Rows from block 3 of a small sound classifier, named by matrix and row number. Rows with one number within an expert belong to one neuron, the router's apart. Each number is 128 + 32 x the weight over its row's rms, rounded and kept within 0 to 255. All counts start at 0. After the name is the row's rms in percent of the matrix's.
Before each expert's rows are labels from the 100 clips, of 14848, where the router gives the expert most weight on average: "responds to" is what is common among them. Only what is clearly more common there than usual is listed. The data: read English sentences (LibriTTS-R). In brackets: how many of the 100.
# router: slot weights (model.blocks.3.mlp.router.weight, 8x160, trained with AdamW), inputs 0-79
# up: expert up (model.blocks.3.mlp.up, 8x160x160), inputs 0-79
# down: expert down (model.blocks.3.mlp.down, 8x160x160, transposed), outputs 0-79

# expert 3
responds to: voice: male (100)
router.3 100 [103 110 127 101 164  89 132 166 115 135 120 120 130 126 119 133 190  69  87 138 138 123 134  75 100  93  96  68  96 106 128 164 123 101 128  98  88 100 122  95 104 105  65 127 110 117 130 158 134 124 100 160  89 100 121  87 133 158 177 107  83 163 147 145 128 105 135 141 163 187  70 116 148  94 103 110 184  97  79  46]
up.18 106 [110 112 146 153 120 222 126 175 165 149 139 126  63 175 172 116  57 192 107 111 160 166 124 184 107  91 215  70  99 149 122 112  74 116 148 204 168  93 114 122 126 134 171 143 143  74 135 180 124  82 140 166 115 132 128 183 159 154 170 121  84 103 125 164 175 168 156 175  61 112 131 136 106  56 117 127 171 149 108 103]
down.18 091 [112  98 120 130 108 120  82 121 144 136 106 109 117 121  77 121  98 165  76 133 104 101 138  74 174 125 137 117 115 125 156 148 156 141 148 119  94 126 146 126 105 105  19 122 130 128 124 115 121 114 105 120  98 136 113  49 126  56 119 143  92 132 124 104  55 107 128 135 200  91 140 148  96 133 149 151 124 102  70 154]
up.19 099 [102 171 120  95 157 116  65 123 144 143 209 167 111 141 117 109 114 106 139 161 118  93 139 158 152 109  75 123 132 146 143 133 144 142 198 123 161 167 113 133  97  90 203  92 131 144  96 117 116 161  97 108 150  96 153 184 117 109 142 101 118 125 145 103 110 177  67 114 126 180 134 153 120  37 123 151 182 123 179 135]
down.19 103 [136 152 136 128 128  80 141 125 164 140  80  98 180  89 131 140 129 128  51  98 197 168 133 130 142 119 128  94 131 125 131 115  45 152  85 171 115 136 133 122 134 180  63 102 153 104 135 154 141 133 128 206  93 186 108 141 132  71  49 118 110 147 113 188 122 159 145 142 123 162 118 122 135 106 161 115 147 124 140 156]
up.20 085 [132 132  95  83  50  51 107 129 128 115  87 119 138 130  85 159  99  79 182 255 125 145 126 176 117 143 120 104 136 142 166 131  92 127 163  99 183 120 111 114 135 167 178 138  68  86 149 138 133 144  85 140 155 134 127 179 124  90 182 158  76 156 183  58 123 124 123 157 205 141 141  81 156 133 137  94 151 130 157 158]
down.20 085 [ 89 169 130  64  44 123 166 150 105  74 198 129 134 156 157 111 118 149 143  46 106 151 124 108  77 128 107 105 162 150 131 142 124 107 169 134  69  94 109 166 180 127 114 138 163 107 173 128 136 128 104 115  36 154 130 117 140  92 118 132 115  84  61 188 117  83 108 209 154  88  91 121 128 118 163  82 163 121  85 105]
up.21 088 [172 112 170 127 128 118 134 218 192 122  99  95  49 115 188 143 179  95 162 122 141 100 142 153 125 136 141 146 145 157 170  73 133 141 141 189 132 141 117 109 155 150 165 116 111 128  99 140 120 139 126 172 178 179 121 177  66 164 154 108  87 139 128 130  70 167 142 160 126 121 195 180  94  73 105 150  87 174 154 146]
down.21 094 [116 106  92 165  92 135 169 171 159 132  92 113 137 135 100 117  99 146 203 195 110 169 113 131 143 112 174 165 153  18  83  95  80  64  98 112  90 158 133 150 137 132 172 110 140 153 106 147  87 109 118  73 126  76 126  95 163 151 111 187  94  94 155 123 184 129 146 123 161 114 135 134 149 168 102 148 106 128 169  98]
up.22 085 [145 173 101 133 163 135  99 164 138 125 248 161 117 151 195 161 182 115  85 113 159 119 101 152 114  76 111 124 152 140 120 140 104 124 120  62 120 116 129 141 126 107 172 128 176 143 132 116 101 133 118 119 104 156 165 113 135  96 181 114  88 110 130 105 132 140 138  82 126 129 142 121 162 136 180 106  94 143  83 137]
down.22 082 [135 127 127 110  89 118 141 134 137 158  36 135 192 130 138 117 143 123 127  70 125 124 102  88 217 160 123 117 111 100 121 120 105 102 127 119 153 150 127 147 150 104  60 130 119 114 163 137 116 113 186 193  86 156  79 132 127 184  93 141 122 198  84  88  84 152 165  97 143 127 139 163 162 190 162 209 163 129 101 129]
up.23 074 [113 113 150 193  98 133  90 192 142 138 108 133 160 179 102 132 154  89  91  75 183 147 127 128 136 110 150  89 142 158 160 127 133 138  99  96 162 136 139 110 123 143  94  93 119 110 144 134 102 110 155  95 170 128 169 210  99  97  83 131  99 114 104 117 151 159 104 160 116 161 184 109 105 100 149 163 153 109 144 149]
down.23 077 [ 47 105 114 139 176 119 146 138 133 123  84 129  95 117  86 127  84 141  71 175 164  91 153 159 131  86 110 102 126 145 119 114 128 184  79 132 140 115  98  88 113 116 100 163 105 131  93  93 117 154 113 115 123  42 119 116 180 120 134 203 153 108 110 102  49 141 117 103  74 180 119  97 116 127 106 156 116 138 151 128]
up.24 115 [104 121 137 162 109 121 150 162 129 103  80 128 142 128 113 138 131 127 167 181 191 144  74 129 134 139 109 106  95 155 122 137 130 170 162 173 139 127 104 134  97 158  81 131 123  50 121 135  97  72 198 158 113 128  93 142 134 136 128 113  55 103  96 125 193 183 157 153 166 150 122 135 152 226  81 128 153 152 133 182]
down.24 110 [128 107 100 150 122 123 117 134 168 143 199 225  68 117 166 148 140 119  81 103  86 130 106  95 188  75  98 125  87 137 142 149 180 115  99 159 148 108 137 134  96 114 153 148 107 134 115 114 176 167 123  80  97 132 118  61 146  74 115 128 144 147 107 124 108 126 106 110 155 136 102 109  88 148 101 159  74 129 114 117]
up.25 110 [142 125 154 164  92 157 118  67 122  92 109  87 107  53 150 124  96 158 144  79 137  98 125 124  82 114 139 183 101 136 167 125 107 100 111  94 164 116 149 107 118  61 144  79  97 165 195 101 125 180 106 154 143 129 122 128 138 176 146 157  58 143  71 150 141 104  87 153 121 126 115 101 179  96 102 197  68 123 176 110]
down.25 118 [150  45 113 103 116  83 121  83 162 150 118 198 163 106 146  99 153 104 106 123 167 122 131 187  90 129 170 143 133 163 135 142 155 118 141  85 113 157 134  84 145 140 191 111 128 115  69 153 176  96 179 138 133 126 138 134 148 119 107  84 126 136 151 173  84 146 154 105 153 136 111 153  82 114 121 122 185 125  81 100]
up.26 075 [129 146 124 151 131 166 152 114 158  99 147 159 120 178 132 122 117  82 155 100 151 102 173 121 106 154 122 135 119 203 211 151 150 120 106 124 155 136 117 104 175  76 123 115 156  95  78  99 101  68 139 205 111 157 152 201 154 125 121 122 108 133 147  64 107 139 162 150 158 142  55  98 123 135 161 114 107  81 185  78]
down.26 073 [ 94 123 119 150 105  86 169 132 158  83 142 110 197 129 127 137 149 137  49 114  97  86 155 160 124 101 109 123 136 195 116  93 140 111 148 148 149 111  94  86 113 147 149 123 113 132 244 149 139 128 188 106 132 137 131 147 121  94 152 171 109 102 107 135 182 115 118 120  45 140 123 105  90  88 176 120 131 116  86 152]
up.27 103 [151 108 139 109 119 181 110 108 137 146 163 123 116 160 158 171 137 148 165  70 178 115 125 125 102 133 168 161 155  73 158 140 122 126 103 159 120 155 184 119  84 155 123 114  62 143  65 130 121 152  94 172  98 130 146 144  97 129 120 144 116 195  83 139 171 164 157 187 139 182  93  71 137 146  82 131 183 152 137 162]
down.27 098 [141 152  94 104  95 144  99 123  74 205 155 112 101 157 135 128  82 121 121 146 127 113 114 181 155 105 136 119 128 127 130  80 195 121 127 147  82 136 104 165 153 131 113 211  72  96 131 150 118 136 129 127 167 151 165 151 120 117 154 147 141 128 153  64 102 150 150 112 103 172 124 130 116 116 101 152 178 115 111 113]

# expert 6
responds to: voice: female (100)
router.6 104 [154 119  81 122 122 179 139 145 144 121 108  95 150 138 153  96 143 124  51 130 133 154 102 138 115 152 159 116 101 118 169 168  99  99 127 131 102 128 164  71 144 153 105 142  68 122 141 166 109 153 158 151  56 124 139  79 164 157 150 147  92 128 123  88  76 120 174 175 157 188 125 116 148 130  95  98 149  71 112 138]
up.18 086 [136 104 143 142 124 130 118 198 144 106 135 104 201  80 106 136 141 173 144  81 122  89 174 111 123 161 140 104 184 180 130 114  84 100 146  97  96 114 111 150 154  98 115  23  90 181 144 129 123 158 141 165 151 195 104 123  94  38 136 108 132  99 133 153 108 159 138 212 145 121  95 136 126  92 149 133 104 139  84 120]
down.18 104 [101  97 102 141  82 152 196 118 175 132 146  77 117 126 136 129 120 153 186  92 158 150  91 145 134 111  61 173 115 144 123 149 153  80 128 130 174 124 139 133 152 127 116 109 126 158 111 151 111 181 166 103 172 115 131 132 174 103  72 154  92 161 152  93 107 136 127 115 152 100 129 149  94  92 114 157 149 139 158 139]
up.19 087 [188 125 104 118 150  88 119 145 146 134  72 128 120 126 102 124 110 138 140  69 135 159  99 132 100  60 122 151 144  53 139 149 144 113 184 157 170  95 112 107  81  88 106  77 153 140 116 103 123 129 105 152 167 201  90  81 165 122 157 171 162 126 124 139 109  97 101 152 183  75 130 113 130 186 123 122 138  92 138 145]
down.19 091 [177  97 141 162 142 131 149 161 151  83 174  84  89 148 140 128 171 137 121 195 158 131  69 158 136 185 140 108 135 123 134 162  59 136 145 189 119 114  95 126 101 138 154 131 142 147 108 140 131 150 178  91 165  99 126 130 130 135 144 177 126 152  92 109 127  88 164 123 169 132 147  76 124 122 125 143 123 140 117 145]
up.20 062 [138 123 140  96 170 128 145 139 133 166 112 155 147 142 150  90 132 134 123 144  58 147 130 118 217 108 143 110 115 114 147 120 141 151 123 171 126  95  80 185 111 163 129 113 122 103 144 132 120 115 199 169 154 140  99  47 112 161 115 113 165 154  72 156 139 159 188 104 126 153 120 113 128  93 195 123 156 119 165 104]
down.20 063 [121 100 126 131 123 124 131 133 193 153 107 145 107 126 162 159 156  91  85 127 160 138 151 137 116 118  84 109 134  91 117  79  65  79 156 153 155 182 201 131 105  94 103 125 112 158 131 132 137 125 103 109  88 158 125 128 160 178 159 181  61 133 132 112 135 111  98 161  97 169  48 147 146 168  59  86 142 161 123 162]
up.21 096 [117 134 155 119 102 110 158  95 151 183 136 115 107 154 122 167  68 144 140  90 103 127 165 131 179 173 113 141 124  89 115 105 170 119 142 132 124 137 160  94 114 106 105 147 134 110 164 172 118 109 102 126  69 125 147 131 166 159  78 205 121  73 149 124  19 134 147 175 140  94 171 106  95  99 161 116 161 141 168 127]
down.21 099 [ 67 124 125 139 122 175 160 142 128  79  90 113 129 112 114 125 126 131 144  77 107 146  95 136  64 149 114 172 115 120 165  90  98  66 100 102  94  97 125 134 134 164 207  94  92 149 141  99 171 167  79 112 170 111 142  77 126 157 138 119 165 160 137 172 243 175 112 183 166 160 135 124 123 113 147 162 134 144 118 124]
up.22 081 [113  87 129 130 125  77 144 144 107 103 189 128 145 167 141 120 111 130 144 115 109 134 125  91  90 163 180 149  86  94 115 182  54  96 134  89 136 175 140  80 121 146  87 106  93  96 129 127 110 144 186 138 166  97 187 173  81 143 154 113 133 121 136 145 119 138  83 113 162  95  71 135 139  64 117 187 126 159 145 169]
down.22 088 [142 114 115 115 172 135 123 103 174  94 111 104 113 132 127 147 107  82  68 175 109 116 134 137  75 117 134 171 145  54 109 142  93 125 139 131 132 103  93 110 156 109  92 102 110 167 168 172 118 132 121 181 147  98 118  76 105 114 179  36 104 101 109  99 179 110 125  87  66 141 173 111 108 149 131 101 150 159 105 124]
up.23 087 [151 132 137  61 170 144  47 208 133 116 130 134 112 130 135 158 169 102 158 137 134 178 119 149 101 100 102  96  94  82 128 121 178 121 160 125 160 121 108 136 135 176 169 100  85 118 155 113  98 109 125 116  84 147 172 102 111 132  33  77 149 223 114 183 118 140 142 127 110  71 110 156 125  96 150 180 110 120 129  81]
down.23 086 [ 78 116 120 108 194 136 119 119 112 176 140 129 117 131  99 124 140 209 152 157 209 117 128 128 133 132  56 108 121 131 142 151  86  82 130 192 103 126 153 140 132 149  76  86 136 150 124 163 160 139  84 199 182 127 156 212 136 128 158  90  98 123  91  63 131 189 133 138 169 141  99 154 160 155 112  82 145 121 102 123]
up.24 098 [165 123 124 154 158 157 119 207 170  80 118 137 120  69 120 123 172 137 103  78 213  90 108 110 106 118 175 173 125 122 139 104 117  77 138 162 105 157 135 140 184 138 143 132 115  73  68 123 163 142 130 161 132  78 160 105 132  83 155 148 146 137 115 145 153  93 157 164 129 145 117 153 123  89 196 131 123 148  99 189]
down.24 116 [136  87 175 161 177 118 197 117 249 128 150 137 137 170 161 117 135  90 127 178 155 150 153 152 147  89 133 111 131 133 113 135 133  91 110 147 113 128  98 166 145 136  82 140  97  82 150 113 144 128 206 146 149 129 138 134 159 171 150  81 108 116 120 117  71  79  96 140 123 148 175 140 136  91 110 145 138 158 115  59]
up.25 087 [184 105 137  96 152 129 163 167 192  83 141 127 134 115 118 116 127 108 126 113 133 104 158 131 196 132 119  78 163 163 159 148 169 103 125 131 114  98 138 142 111 167 136 100  90 126 121 161 137 149 170  65 114 161 152 146 112 146 140  84 120 163 136 155  59 118 100  85 100 161 194  65 151 113  97 155 158 144 131 136]
down.25 090 [191 135 137 108 168 106  68 129 135 123 122 117 156 163 107 141 129 124 202 164  89  91 164  97  72 149  84 155 176 127 138 168 129  92 155 110 132 104 171 113 122  50 141 162 136 107  84 152  80 131 129 108  93  93 111  79 150 155  78 139 165 148 127 126 226 141 116 174  41 134 102 127 145 126 170 138 104 165  87 114]
up.26 085 [124 151 121 144 169 106  95 126 160 156  20 128 147 141 127  89 132 105 110 122 117 165 155 111 126 107  81 151 152  87 137 105  39 118 160 118 115 120 133 130  54 111 129  99 128 109 195 124 116 152 117 141 155 129 111 211 119  31 142 143 125 150 124 121 126 123 146 139 106 110 119 126 128 125 149 121 119 149 168  93]
down.26 080 [122 108 173 122 118 145 181 106 134 142 240 124 114 170 132 115 129 152 189 171 150 145 141 135 126 129 116 114 134 116  75 191 156 143 178 160  76 197 139  96 155 167 142  84 146 127 111 106 163 137 142 108 130 155 155  92 109 148  83  60 135 145 141 135 155 134 114 101 150 178 126 133 114 200 113 152 153 133 141 172]
up.27 118 [149 152 170 146 139 160 122 162 141 122 169 147 198 148 109 124 174 148 119 158  77 174 103 153  97 180 172 116 181  43 189 103  97 112 175 116 119 135 127 129  79  83  95 162 159 127 111 145  97 151 164 109 121 125 110 170 165 120 130 121 121 113 123 157 126 109 130 160 128 144 193 143  99 123 143 117 108 123 112  92]
down.27 110 [ 55 125 166 153 154 168 166 134 113 133 125  95 142 135 132 156 114  83 140 150 104  97 120 101  84  11 150 112  87 123 116 116 159 152 147 127 230 188 153 167 117 112 231  60 127 117 145 143 109 100 150 139  86 103 140 135 156 111 120 129 124 131 101 116 182  95 127 112 141 129 128 138 120  73 131 126  95 143 149 135]

# expert 2
responds to: voice: female (87)
router.2 088 [168 121 121 106 143 159 140 157 138 136 148  89 197 140 153 126 120 110  71 130 171 173  98 103 147 137 161 153  76 121 172 141 121  83 109 151  76 100 123 137 101 164 109 126  62 135 131 193  93 159 134 164  72 117 145 124 158 173 153 137 162 166 150  76  97  77 171 135 169 155 149  81 146 140  89 127 191  84 118 102]
up.18 144 [101 136 122 123 119 123 127 109 148 107 107  86 134 172 127 169 119 117 157 118 114 147  93 179 123 165 169 154 174 126 174 135 162 125 134 132 126 142 105 149 103 132 201 110 162 145 139  66 153  94 155 172 135 106 153 157 118 149 220  96 108 179 143 129 117 149 113  78  98 136  93 108 112 108  92 150 163 122 147 141]
down.18 136 [ 93 114 140 161 161 132 158 149  80 113 166 149 183 151  89 119 118 188  93 162 163  94 150 113 145 121 132 137 163 166 105  99 133 147 160 159 148 131 147 130 158 151  49 175 167 170 177 146 139 147 135  81  84 183 139 158 118  62  21 147 147 129 139 194 165 173 117 144 126 147 114 139 142 128 111  96 130 124 111 135]
up.19 126 [146 143  86 131 154  79 157 135 180 133 121 144 155  73 114 120 122 113 116  94 118 159 121 128 128  98 213 139 116 163 135 155 124 140 194 143 143 121 124 142 223 132 115 112  74 125  68 117 156 166 153 208 134 114 157 112 129 214 111 134 125 177 168 127 130 178 123  96 154 119 160  82  62 167  68  89  99  99 166 135]
down.19 117 [114 106 142 125 188 124 172 131 150 103 118 101  99 157 152 144 119 170 109 148 145 132 140 112 101 194 142 153  91 172 110 146 135 215 131 123 122 132 108 137 133 124  93 144 157 148 161  96 131  90  85  59 133 163 118 116 155  55 213 149 135 103 107 148 194 133 139 121 196 139  84 184 135 214  83 110 111 105 156 139]
up.20 117 [133 164  79 135 101 170 157  85 136  91 135 134 149 151 163 108 149 112 145  74 169 176 133 186 121 143 156 167 132 155 113 101 145 135 124 160 165 119 132 127  69 128 152 185 129 111 108  58 104  98 138 179 139 132 131 136 171  97 107 128  53  97 142 145 182 181 126 183 132 101 188 164 123 137 136  66 147 140 171  86]
down.20 121 [109 125 106 104 102 167 104 133 185 154  83 141 118 174 111 159 111 147 126 178  86 159 139 133 133 162 189 200 109 197 178 116 109 137 138 123  27 134  85  78 118 153  54 102 135  95 182 142 115 124 142 142 179 128 136 137 152 150 133 135 129 160 136  98  49 114 144 138  71 137 109 127 134 130 153 140 150 136  59 161]
up.21 051 [157 118  98 123 140 132 157 143 136 135  87  89 111 165 159 119  97  94 169 138 111 118 156  88  37 178 125 127 177 139 136 151 177 146 148 127 178 111  99  81 183 140 104 125 144 119 169 117 121 116 103  79 127 133 174  95 103 106 133 126  67 130 156 125  92 131 140 139 155 151 195 122 152  83  85  96 146 146 144 155]
down.21 049 [122  99  85 101 144  99  76 133  99 117 116 156 128  75 143  91 145 155  98  89  92 143  97 160 118 132 149 122 143 131 162  73 138 103 140  95 174  83  95 157 136  98 105  95 151  38 119 143 109 109  46 167 136  82 106 181  83 176  77 105 165 191 102 148 159 184 158 106 177 140 118 118 156 129  83 122 183 126  89 147]
up.22 102 [126 138 135 103 134 113 144 154 126 101  93 147 183 173 127 144 139 104  95 168 109 110  59 163 112 100 164 153 118 129 138 189 118  90 136 149 134 136 138 127 134 112 139 122 146 165  76 145  84 129  96 146 146  81  77 105 152 163 227  90 122 105  85 154 104 140  72 106 141 127 170 113 231  98 108 151 117 114 171 125]
down.22 108 [189 139  97 108  86 118 167 159 125  48 201 140  81 110 150 131 103 161 116  86 111  86 140 172 114 112 123 116 115 169 101 113  85 131 144 106 147 105 183 113 115 171  57 125 158 134  95 109 103 101 164  91 130 150 138  95 118  75 105 124 192 118 152  63  82 171 168  82  60 152 120 111 116 124 123 114 129 156  77 111]
up.23 110 [108 138 166 107 178 135 102  90 115 162 170 120 127 102 138 200 110 176 131 151  89 146 115 146 134  79 121  89 105 156  42 121 120 136 188  92 169 165 129 119 175 128  58 155 142 163 113 151 102 120 112 110  98 153 140  81  94 152 163 154 135 145 137  89  79 142  98 183 140  82  68 125 155  45 106 119 141 130 162 131]
down.23 122 [104 123 133 142 166 147 101 158 145 111  22 164 133 128 158 146 136 122 136 151 179 126  69 106 151 134  97  74 142 207 100 168  75  87  81 135 130 135 133 129 143 152 176  95 142 133 184  84  83 127 129 196 166 132 140  91 114  70  55 158 108 116 128 104 190  94 138 150 132 166 157 122 160 127 139 147 167 100 161 120]
up.24 105 [154 116 108 112  50  72 144 110 123 112 134 122 154  87 169 113 158 102 153 116 153 138 102  99 155 104  43  71 148 107 100 102 207 123 131 145 126 134 153  79  81 112 141  88  87 203 140 151 128 153 141 131 152 141 172 168 147  87 135 142 113 173 140  93 172 141 112 189 102 162 121 125  84 116  98  71 172  95 104 122]
down.24 097 [146 112 183 137 118 141 133 133  52 136 142 129 134 141 132 127 133  93  97 111 118 152 167 155 130 143 112 198 137 124 113 107  34  95 139 120 129 112 162 134  96 102  87 185 119 165  86 144 136 124 128  85 119 182 136  65 129 143 109  70 124 123 120 184  38 110 145 125 113  84 165 115 136 127  60 110  85  99 159 126]
up.25 114 [140 139 114  98 146 142 140 122 105 113 170 127 137 107 197  93 138 114 125 104 166 143 157 122 188 198  68  72 145 121  63 140  63 127 135 153  94 149 135 122 170 113 134 178  84  23 101 132 117 147 126 142 148  95 134 120 104 156 174 133 119 149 130 160 117 151 160 197 105 148  39 123 142 145 101 137 122 140 112 135]
down.25 113 [120 184 158 115 152 109  91 135 123 131 137 129 129 161 124 117 158 127 150 168 113 139  94 101 191 105 109 202 105 145 168 124 148 106  89 170 114  87 159 172 177 161 142 113  76 122 126 151 113 151 100  80 127 120 153 154  98 129 157 154 137  59 123 206 125 132 151 178 195 174 206 129  94 190 136 133 123 120 158 138]
up.26 109 [139 126 108 141 143  83  30 175  93 123 180 124 118 136 102 156 166  82 107 169 133 177 118 145 162  82 185 132  95 107 137 153 149 149 112  45 134 136 106 173 100 113 116 111 117 136 185 147 123 115 171 147 160 137 102 150 137  97 120 135  59  99 177  95  54 174 143 145 101 117 142 148  87 171 114 120 118 100 156 169]
down.26 110 [ 91 126 118 156 102 145 255 109 159 119  47 163 144 138 136 112 134 136 139 109 180 126 152 205 128 162 157 117 123  81 141  97  99 114 139 130 111 144  94  71  96 153  99  88 149 107  47  98 112 123  95 127  43 138 120 161 148 148 152 115 159 124 128 116 149 105 135  88 164 158 180 145 118 108 175 114 150 113 113  83]
up.27 078 [157 148 119 151 145 129 114 123 102  89 113 144 148 163 122 130 115  93 123 171 163 115 117 158  80 162  72 141 123  87 119 160 108  81 150  88 166 115 107 120 119 198  76 110 126  98  88 125 143 105 125 213 125  84 105 132 165 118  83 117 109 155  81 182  98  93  59 122 116 109 114 101 178 139 121 107 153 119 144 185]
down.27 079 [ 99 131  80 156 166 154 166 162  77 148  84 177  97 147 101 133 118 198  86 157 162 141  51 114 114  86 104 138 132  87 146  96 103 157 162  98 134 174 119 129 147  91 140 177 133 161 158 116 138 160 101  52 103 124 134 165 150 109 187 107  93 109 144 112 146 120 171 147 166  90 157 129 136  94 178 151 115 112  21 143]

# expert 1
responds to: voice: male (96)
router.1 112 [128 115 115 109  96  80 121 159 132 119  99 118 118  93  95 116 165 103 108 109  99 132  80 129 119  87 120  71 119  72  76 116  74  86 132  96 119  92  62 117 103 122  83  97 145 116 148 109 155 104 131 116  98 107  85  87  65 127 110 107 132 136 120 117  96  76 111  92 162 105  54 145 174 128 130 156 159 104  55  93]
up.18 124 [136  90 115  77 130 105 184  95 132 116 138 124 124 102 135 113  85 134 166 100 184 151 127 162 112 158 119 106  69 134 121 133 149  82 183  67 192 100 126 124 140 126 225 154 116 147 130 127 130 118 142  78 155 175 125  96 135 164 144 126 113 149 149 133 202 106 123 101 185 131 211 131 113  71 106 171 125  74 134 157]
down.18 121 [102 153 146 120 142 126 114 144 120 135 142 126 238 117 145 134 132 103 157 194 120 164  61  89 145 142 136 149 123  88 105 150 122  70 131 108  80 101 131 115 131  87  77 169 139 108 150 124  98  93 150 150 119 121 119 153 156  90  57 141 122  89 109 134 112 151 102 140 182  98 137 152 126 114 138 160 113 116 166 142]
up.19 066 [126 177 108 150 102 129 159 124 178  67 126 129  86  83 202 153 156 137 147 182 119 106 155 194  56 133  96 122 125 175 142 115 177 130 124 180 128 142 145 150 156 143 171  94 130 143 145 123 119 132 108 129 173 137 140 104 172 123 158 108  46  72 147 125 129 150  84 128 153  69 115  86 142 110 149 111 129 169  78 114]
down.19 062 [ 55 132 101 168 128 154 169 158 121 178 127 113  92 133 101 181  79 110 106 107 100 114 155 148  98  94 131 136 115 210 121 182 127  89  80  95  96 155 112 101 106 126  82 118 150 130  69  83 150 151 180 168 140 109 119  61 158 132 160 134 124 132 106 114 127 119 178 121  56 144  45 133 189 125 148 136  44 155 120 164]
up.20 068 [143 130 155 110 133  54 131 221  78 123 120 164 155 154  99 133 158  92 139 112 180 192 107  87  97  91 134 118 175  95  81 152 123 156  99 163 143 119 189 110 131 154 151 116 130 200 161 110 125 103  76 145  83  65 147 148 120  92 111 148  57 106 124 146 122  96 167 152 146 155  85 146 120 127 134 101 163 116  67 102]
down.20 076 [197 101 119 146 114  85 145 114 140 110 135 108  69 145 135 170 124 124 112 113 141 109  96 155 134 180 146 123 142  67 128 138 154 156 103 119 152  89 114 158 103 130  87  90 106 147 111 176 133  99 146 119 177 146 167 109 160 120  88 141 117  80 129 137   7 143 144  80 118 129 168  90 125 140 124  93 181 154 129 117]
up.21 078 [ 63 125 178 136  93 174 111 109 126 192 149 121 101 140 101 115 123 207  91 163  57 119 111 142 162 132 179  77 101 173 141 148 122 131 178 163 106 139 157 112 140 142  67 153 175 154  65 152  75 129 105 157 121 150  93 120 120 102 153 138  77 126 133 157 162 185 103 157 109 113 134 141 137 161 118 115 143  82 119 189]
down.21 081 [147 100  70 144  63 122 163 130  86 157 117 140 141 112 147 116 134  96 112 153 150 123 142 208 152  83  98 162 110 153 159  87 162  85 112 103 141 150 132 153  92 149 159 116 143 126 151 177 157  97 154 110 175 119 109 147 152 135 127 164  81  71 151  92  98 152  80  80 114  78 116 136 147 122 134 139 130 171 120 155]
up.22 128 [136 127 175 144 173 134 118 123 152 166 187 113 140 153 128 113 164 155 103 200  84 141 106 162 156 122 115 120 138  84 142 139 161  96 160 101 126 112 147 161 117 194 133 178 118 165 157 162 112 140 129 135 106  83 117  93 102 124 137 129  80 184 191  92 154 166  86  54 100 132 100 135 178 174 141  64 165 131 135 117]
down.22 126 [122 161 122 118 183 109 141 121  75 135 114 132 158 116 105 109 140 171 211  77 132 103 122 115 119 150 123 234 129 158  71 151  98  95  96 142 172  59 123  66 156  77 147 116  98 134 115 120 127 132 128 152 113 122 168 175 153 159  50 153 127  71 154 157  51 163 118 164 171 113 131 131 120 146 127 121 132 152  67 168]
up.23 105 [ 60 144 125 126 157 119 155 135 132 170 117 131 138 110 155 165 136 118  98 167 140 159 164  74 115  80 170 102 139 105  84 131  94 107 115 108 107  92 173 142 129  76  84  84 127 174  95  81 163 145 132 183 107 135 143 136 129 117 131 162 172 111 148 123 151 156 139 189 121  87  91 138 163 167 101 103 113 130  38 109]
down.23 113 [161 128 148 101 139 131 137  93 126 130 156  71 146 148  42 135  90 136 163 159  93 121 160 143 158 113  79  89 129  95 120 124 144 101 139 128 195 116 147 160 125 147 184 214 117 151 185 159 138 132 107 117 104 145 143 103 165  72 169 135 120 111 136 142  91 142 125 103 210 111 135 125 135 146 113 109 127 127 192 185]
up.24 126 [143 120 117 106 166 158 129 112 159 124 163  93 150 143 130 163 154 139 138 142 161 144  85 167 121 103  99  81 122 174 153 117 183 108 156  78  91 103 168 127 101 106  94 106 162 137 166 102 136 151 159 201  60 155 104 168 150 140 114 107  46 150  73 195 199 154 164  99 161 127  72 144 172 207 131 108 162 112 144 135]
down.24 123 [144 119 133 158 202 125 133 140  99  94 131 160 143 125 122 119 135 143 113 100 103 155 139 115  70 149 117  92 146 175 130 111 147  71 134 154 208 171  73  28 149 110 121  50  92 158 161 119 182 139 154 102 125  86 109 105 126  83 162 110 146 114  65 105 106 149 136  94 101 177 148 130 144 175 112 150  52 134 105  83]
up.25 105 [113 140 141 132 140 124 194  80 105 132 212 109 122 149 176 110 161 148 147 124 175 121 188  70 155 152 159 151 105 160  76 129 115 100  98 192 135 120 165  94 117 115 165  99 131 180 135 149 142 132  96  98 128 166 150 110  94  90 170 157 143 157 132 173 120 168 102 183 128 138 174 145 124 130 184  81  66 159  95 139]
down.25 102 [161 118 131 112 163 105 123 142 144 165  59  93 122  99 140 118 135 125  98 156 124 146 116 161 168 160  69 137 138 198 111 125 115 136 132  78 102 138 118 160 154 152  90 153 133 114 141 131 146 130 134  42 139  82 124 107 113 160 112 118 128 127  88 125  75  76 101  98  47 124 105 142 109 196 157 145 129 159 109 101]
up.26 114 [118 132  77 173 123 150 140 191 145 140  64 152 131 131  52  99 112 114 133  43  85  89 102  39 123 130 116 117 141 109 130 110 146 198 168  97 157 142 145 177  69 139 158 105  88 159 110 177 111  59 116 194 157 173 148 172 145 118  84 131 148  91  86 169 105 143 172 150 143 125  46 159 168  91 118 128 144  96 120 132]
down.26 109 [ 70  98 167 135  82  72 150  72 156 136 107 138  76 118 152 120 155 154 123 112 190 129  49 175 123 167 187  72 112 120 105 136 102 217 153 119 119 161 132 155 114  96  92 136 108 135 108  95 132 153  83 115  88 161 104 113 148 167 149 134 108 130 111 146 108 143 114 142 141 106 151 131 117 131  96 129  78 124 173 120]
up.27 118 [164 117 133  99 107 179 132  91 159 166  63 126 120 142 158 111 117  94 125 184 194 107 123  12 114 147 169 116 122 108 123 166 150 162 157 140 159 130 146 120 102 149  90 176 113  99 116 160  99 173 168  93 132 116 114 198 144  73 109 147 136 120 154 147  97 117 104 200 167 163 150 118 117 171 137 126 134 105  80 116]
down.27 123 [ 95 122 130 137 130 124 111  95 103 143 137 152 146 111 128 133  84 155 111 144  70 147 157 179 143 141  76 168 127  78 165 144 137 145 169 103  96 151 116 160 132  56 201 129 135 101  80 147 137 130 118 103  88 151 148 115 171 131 128 118 147 115 113 150 211 128 130  59  98  84 176 131 166 114 143 150 124 117 158 139]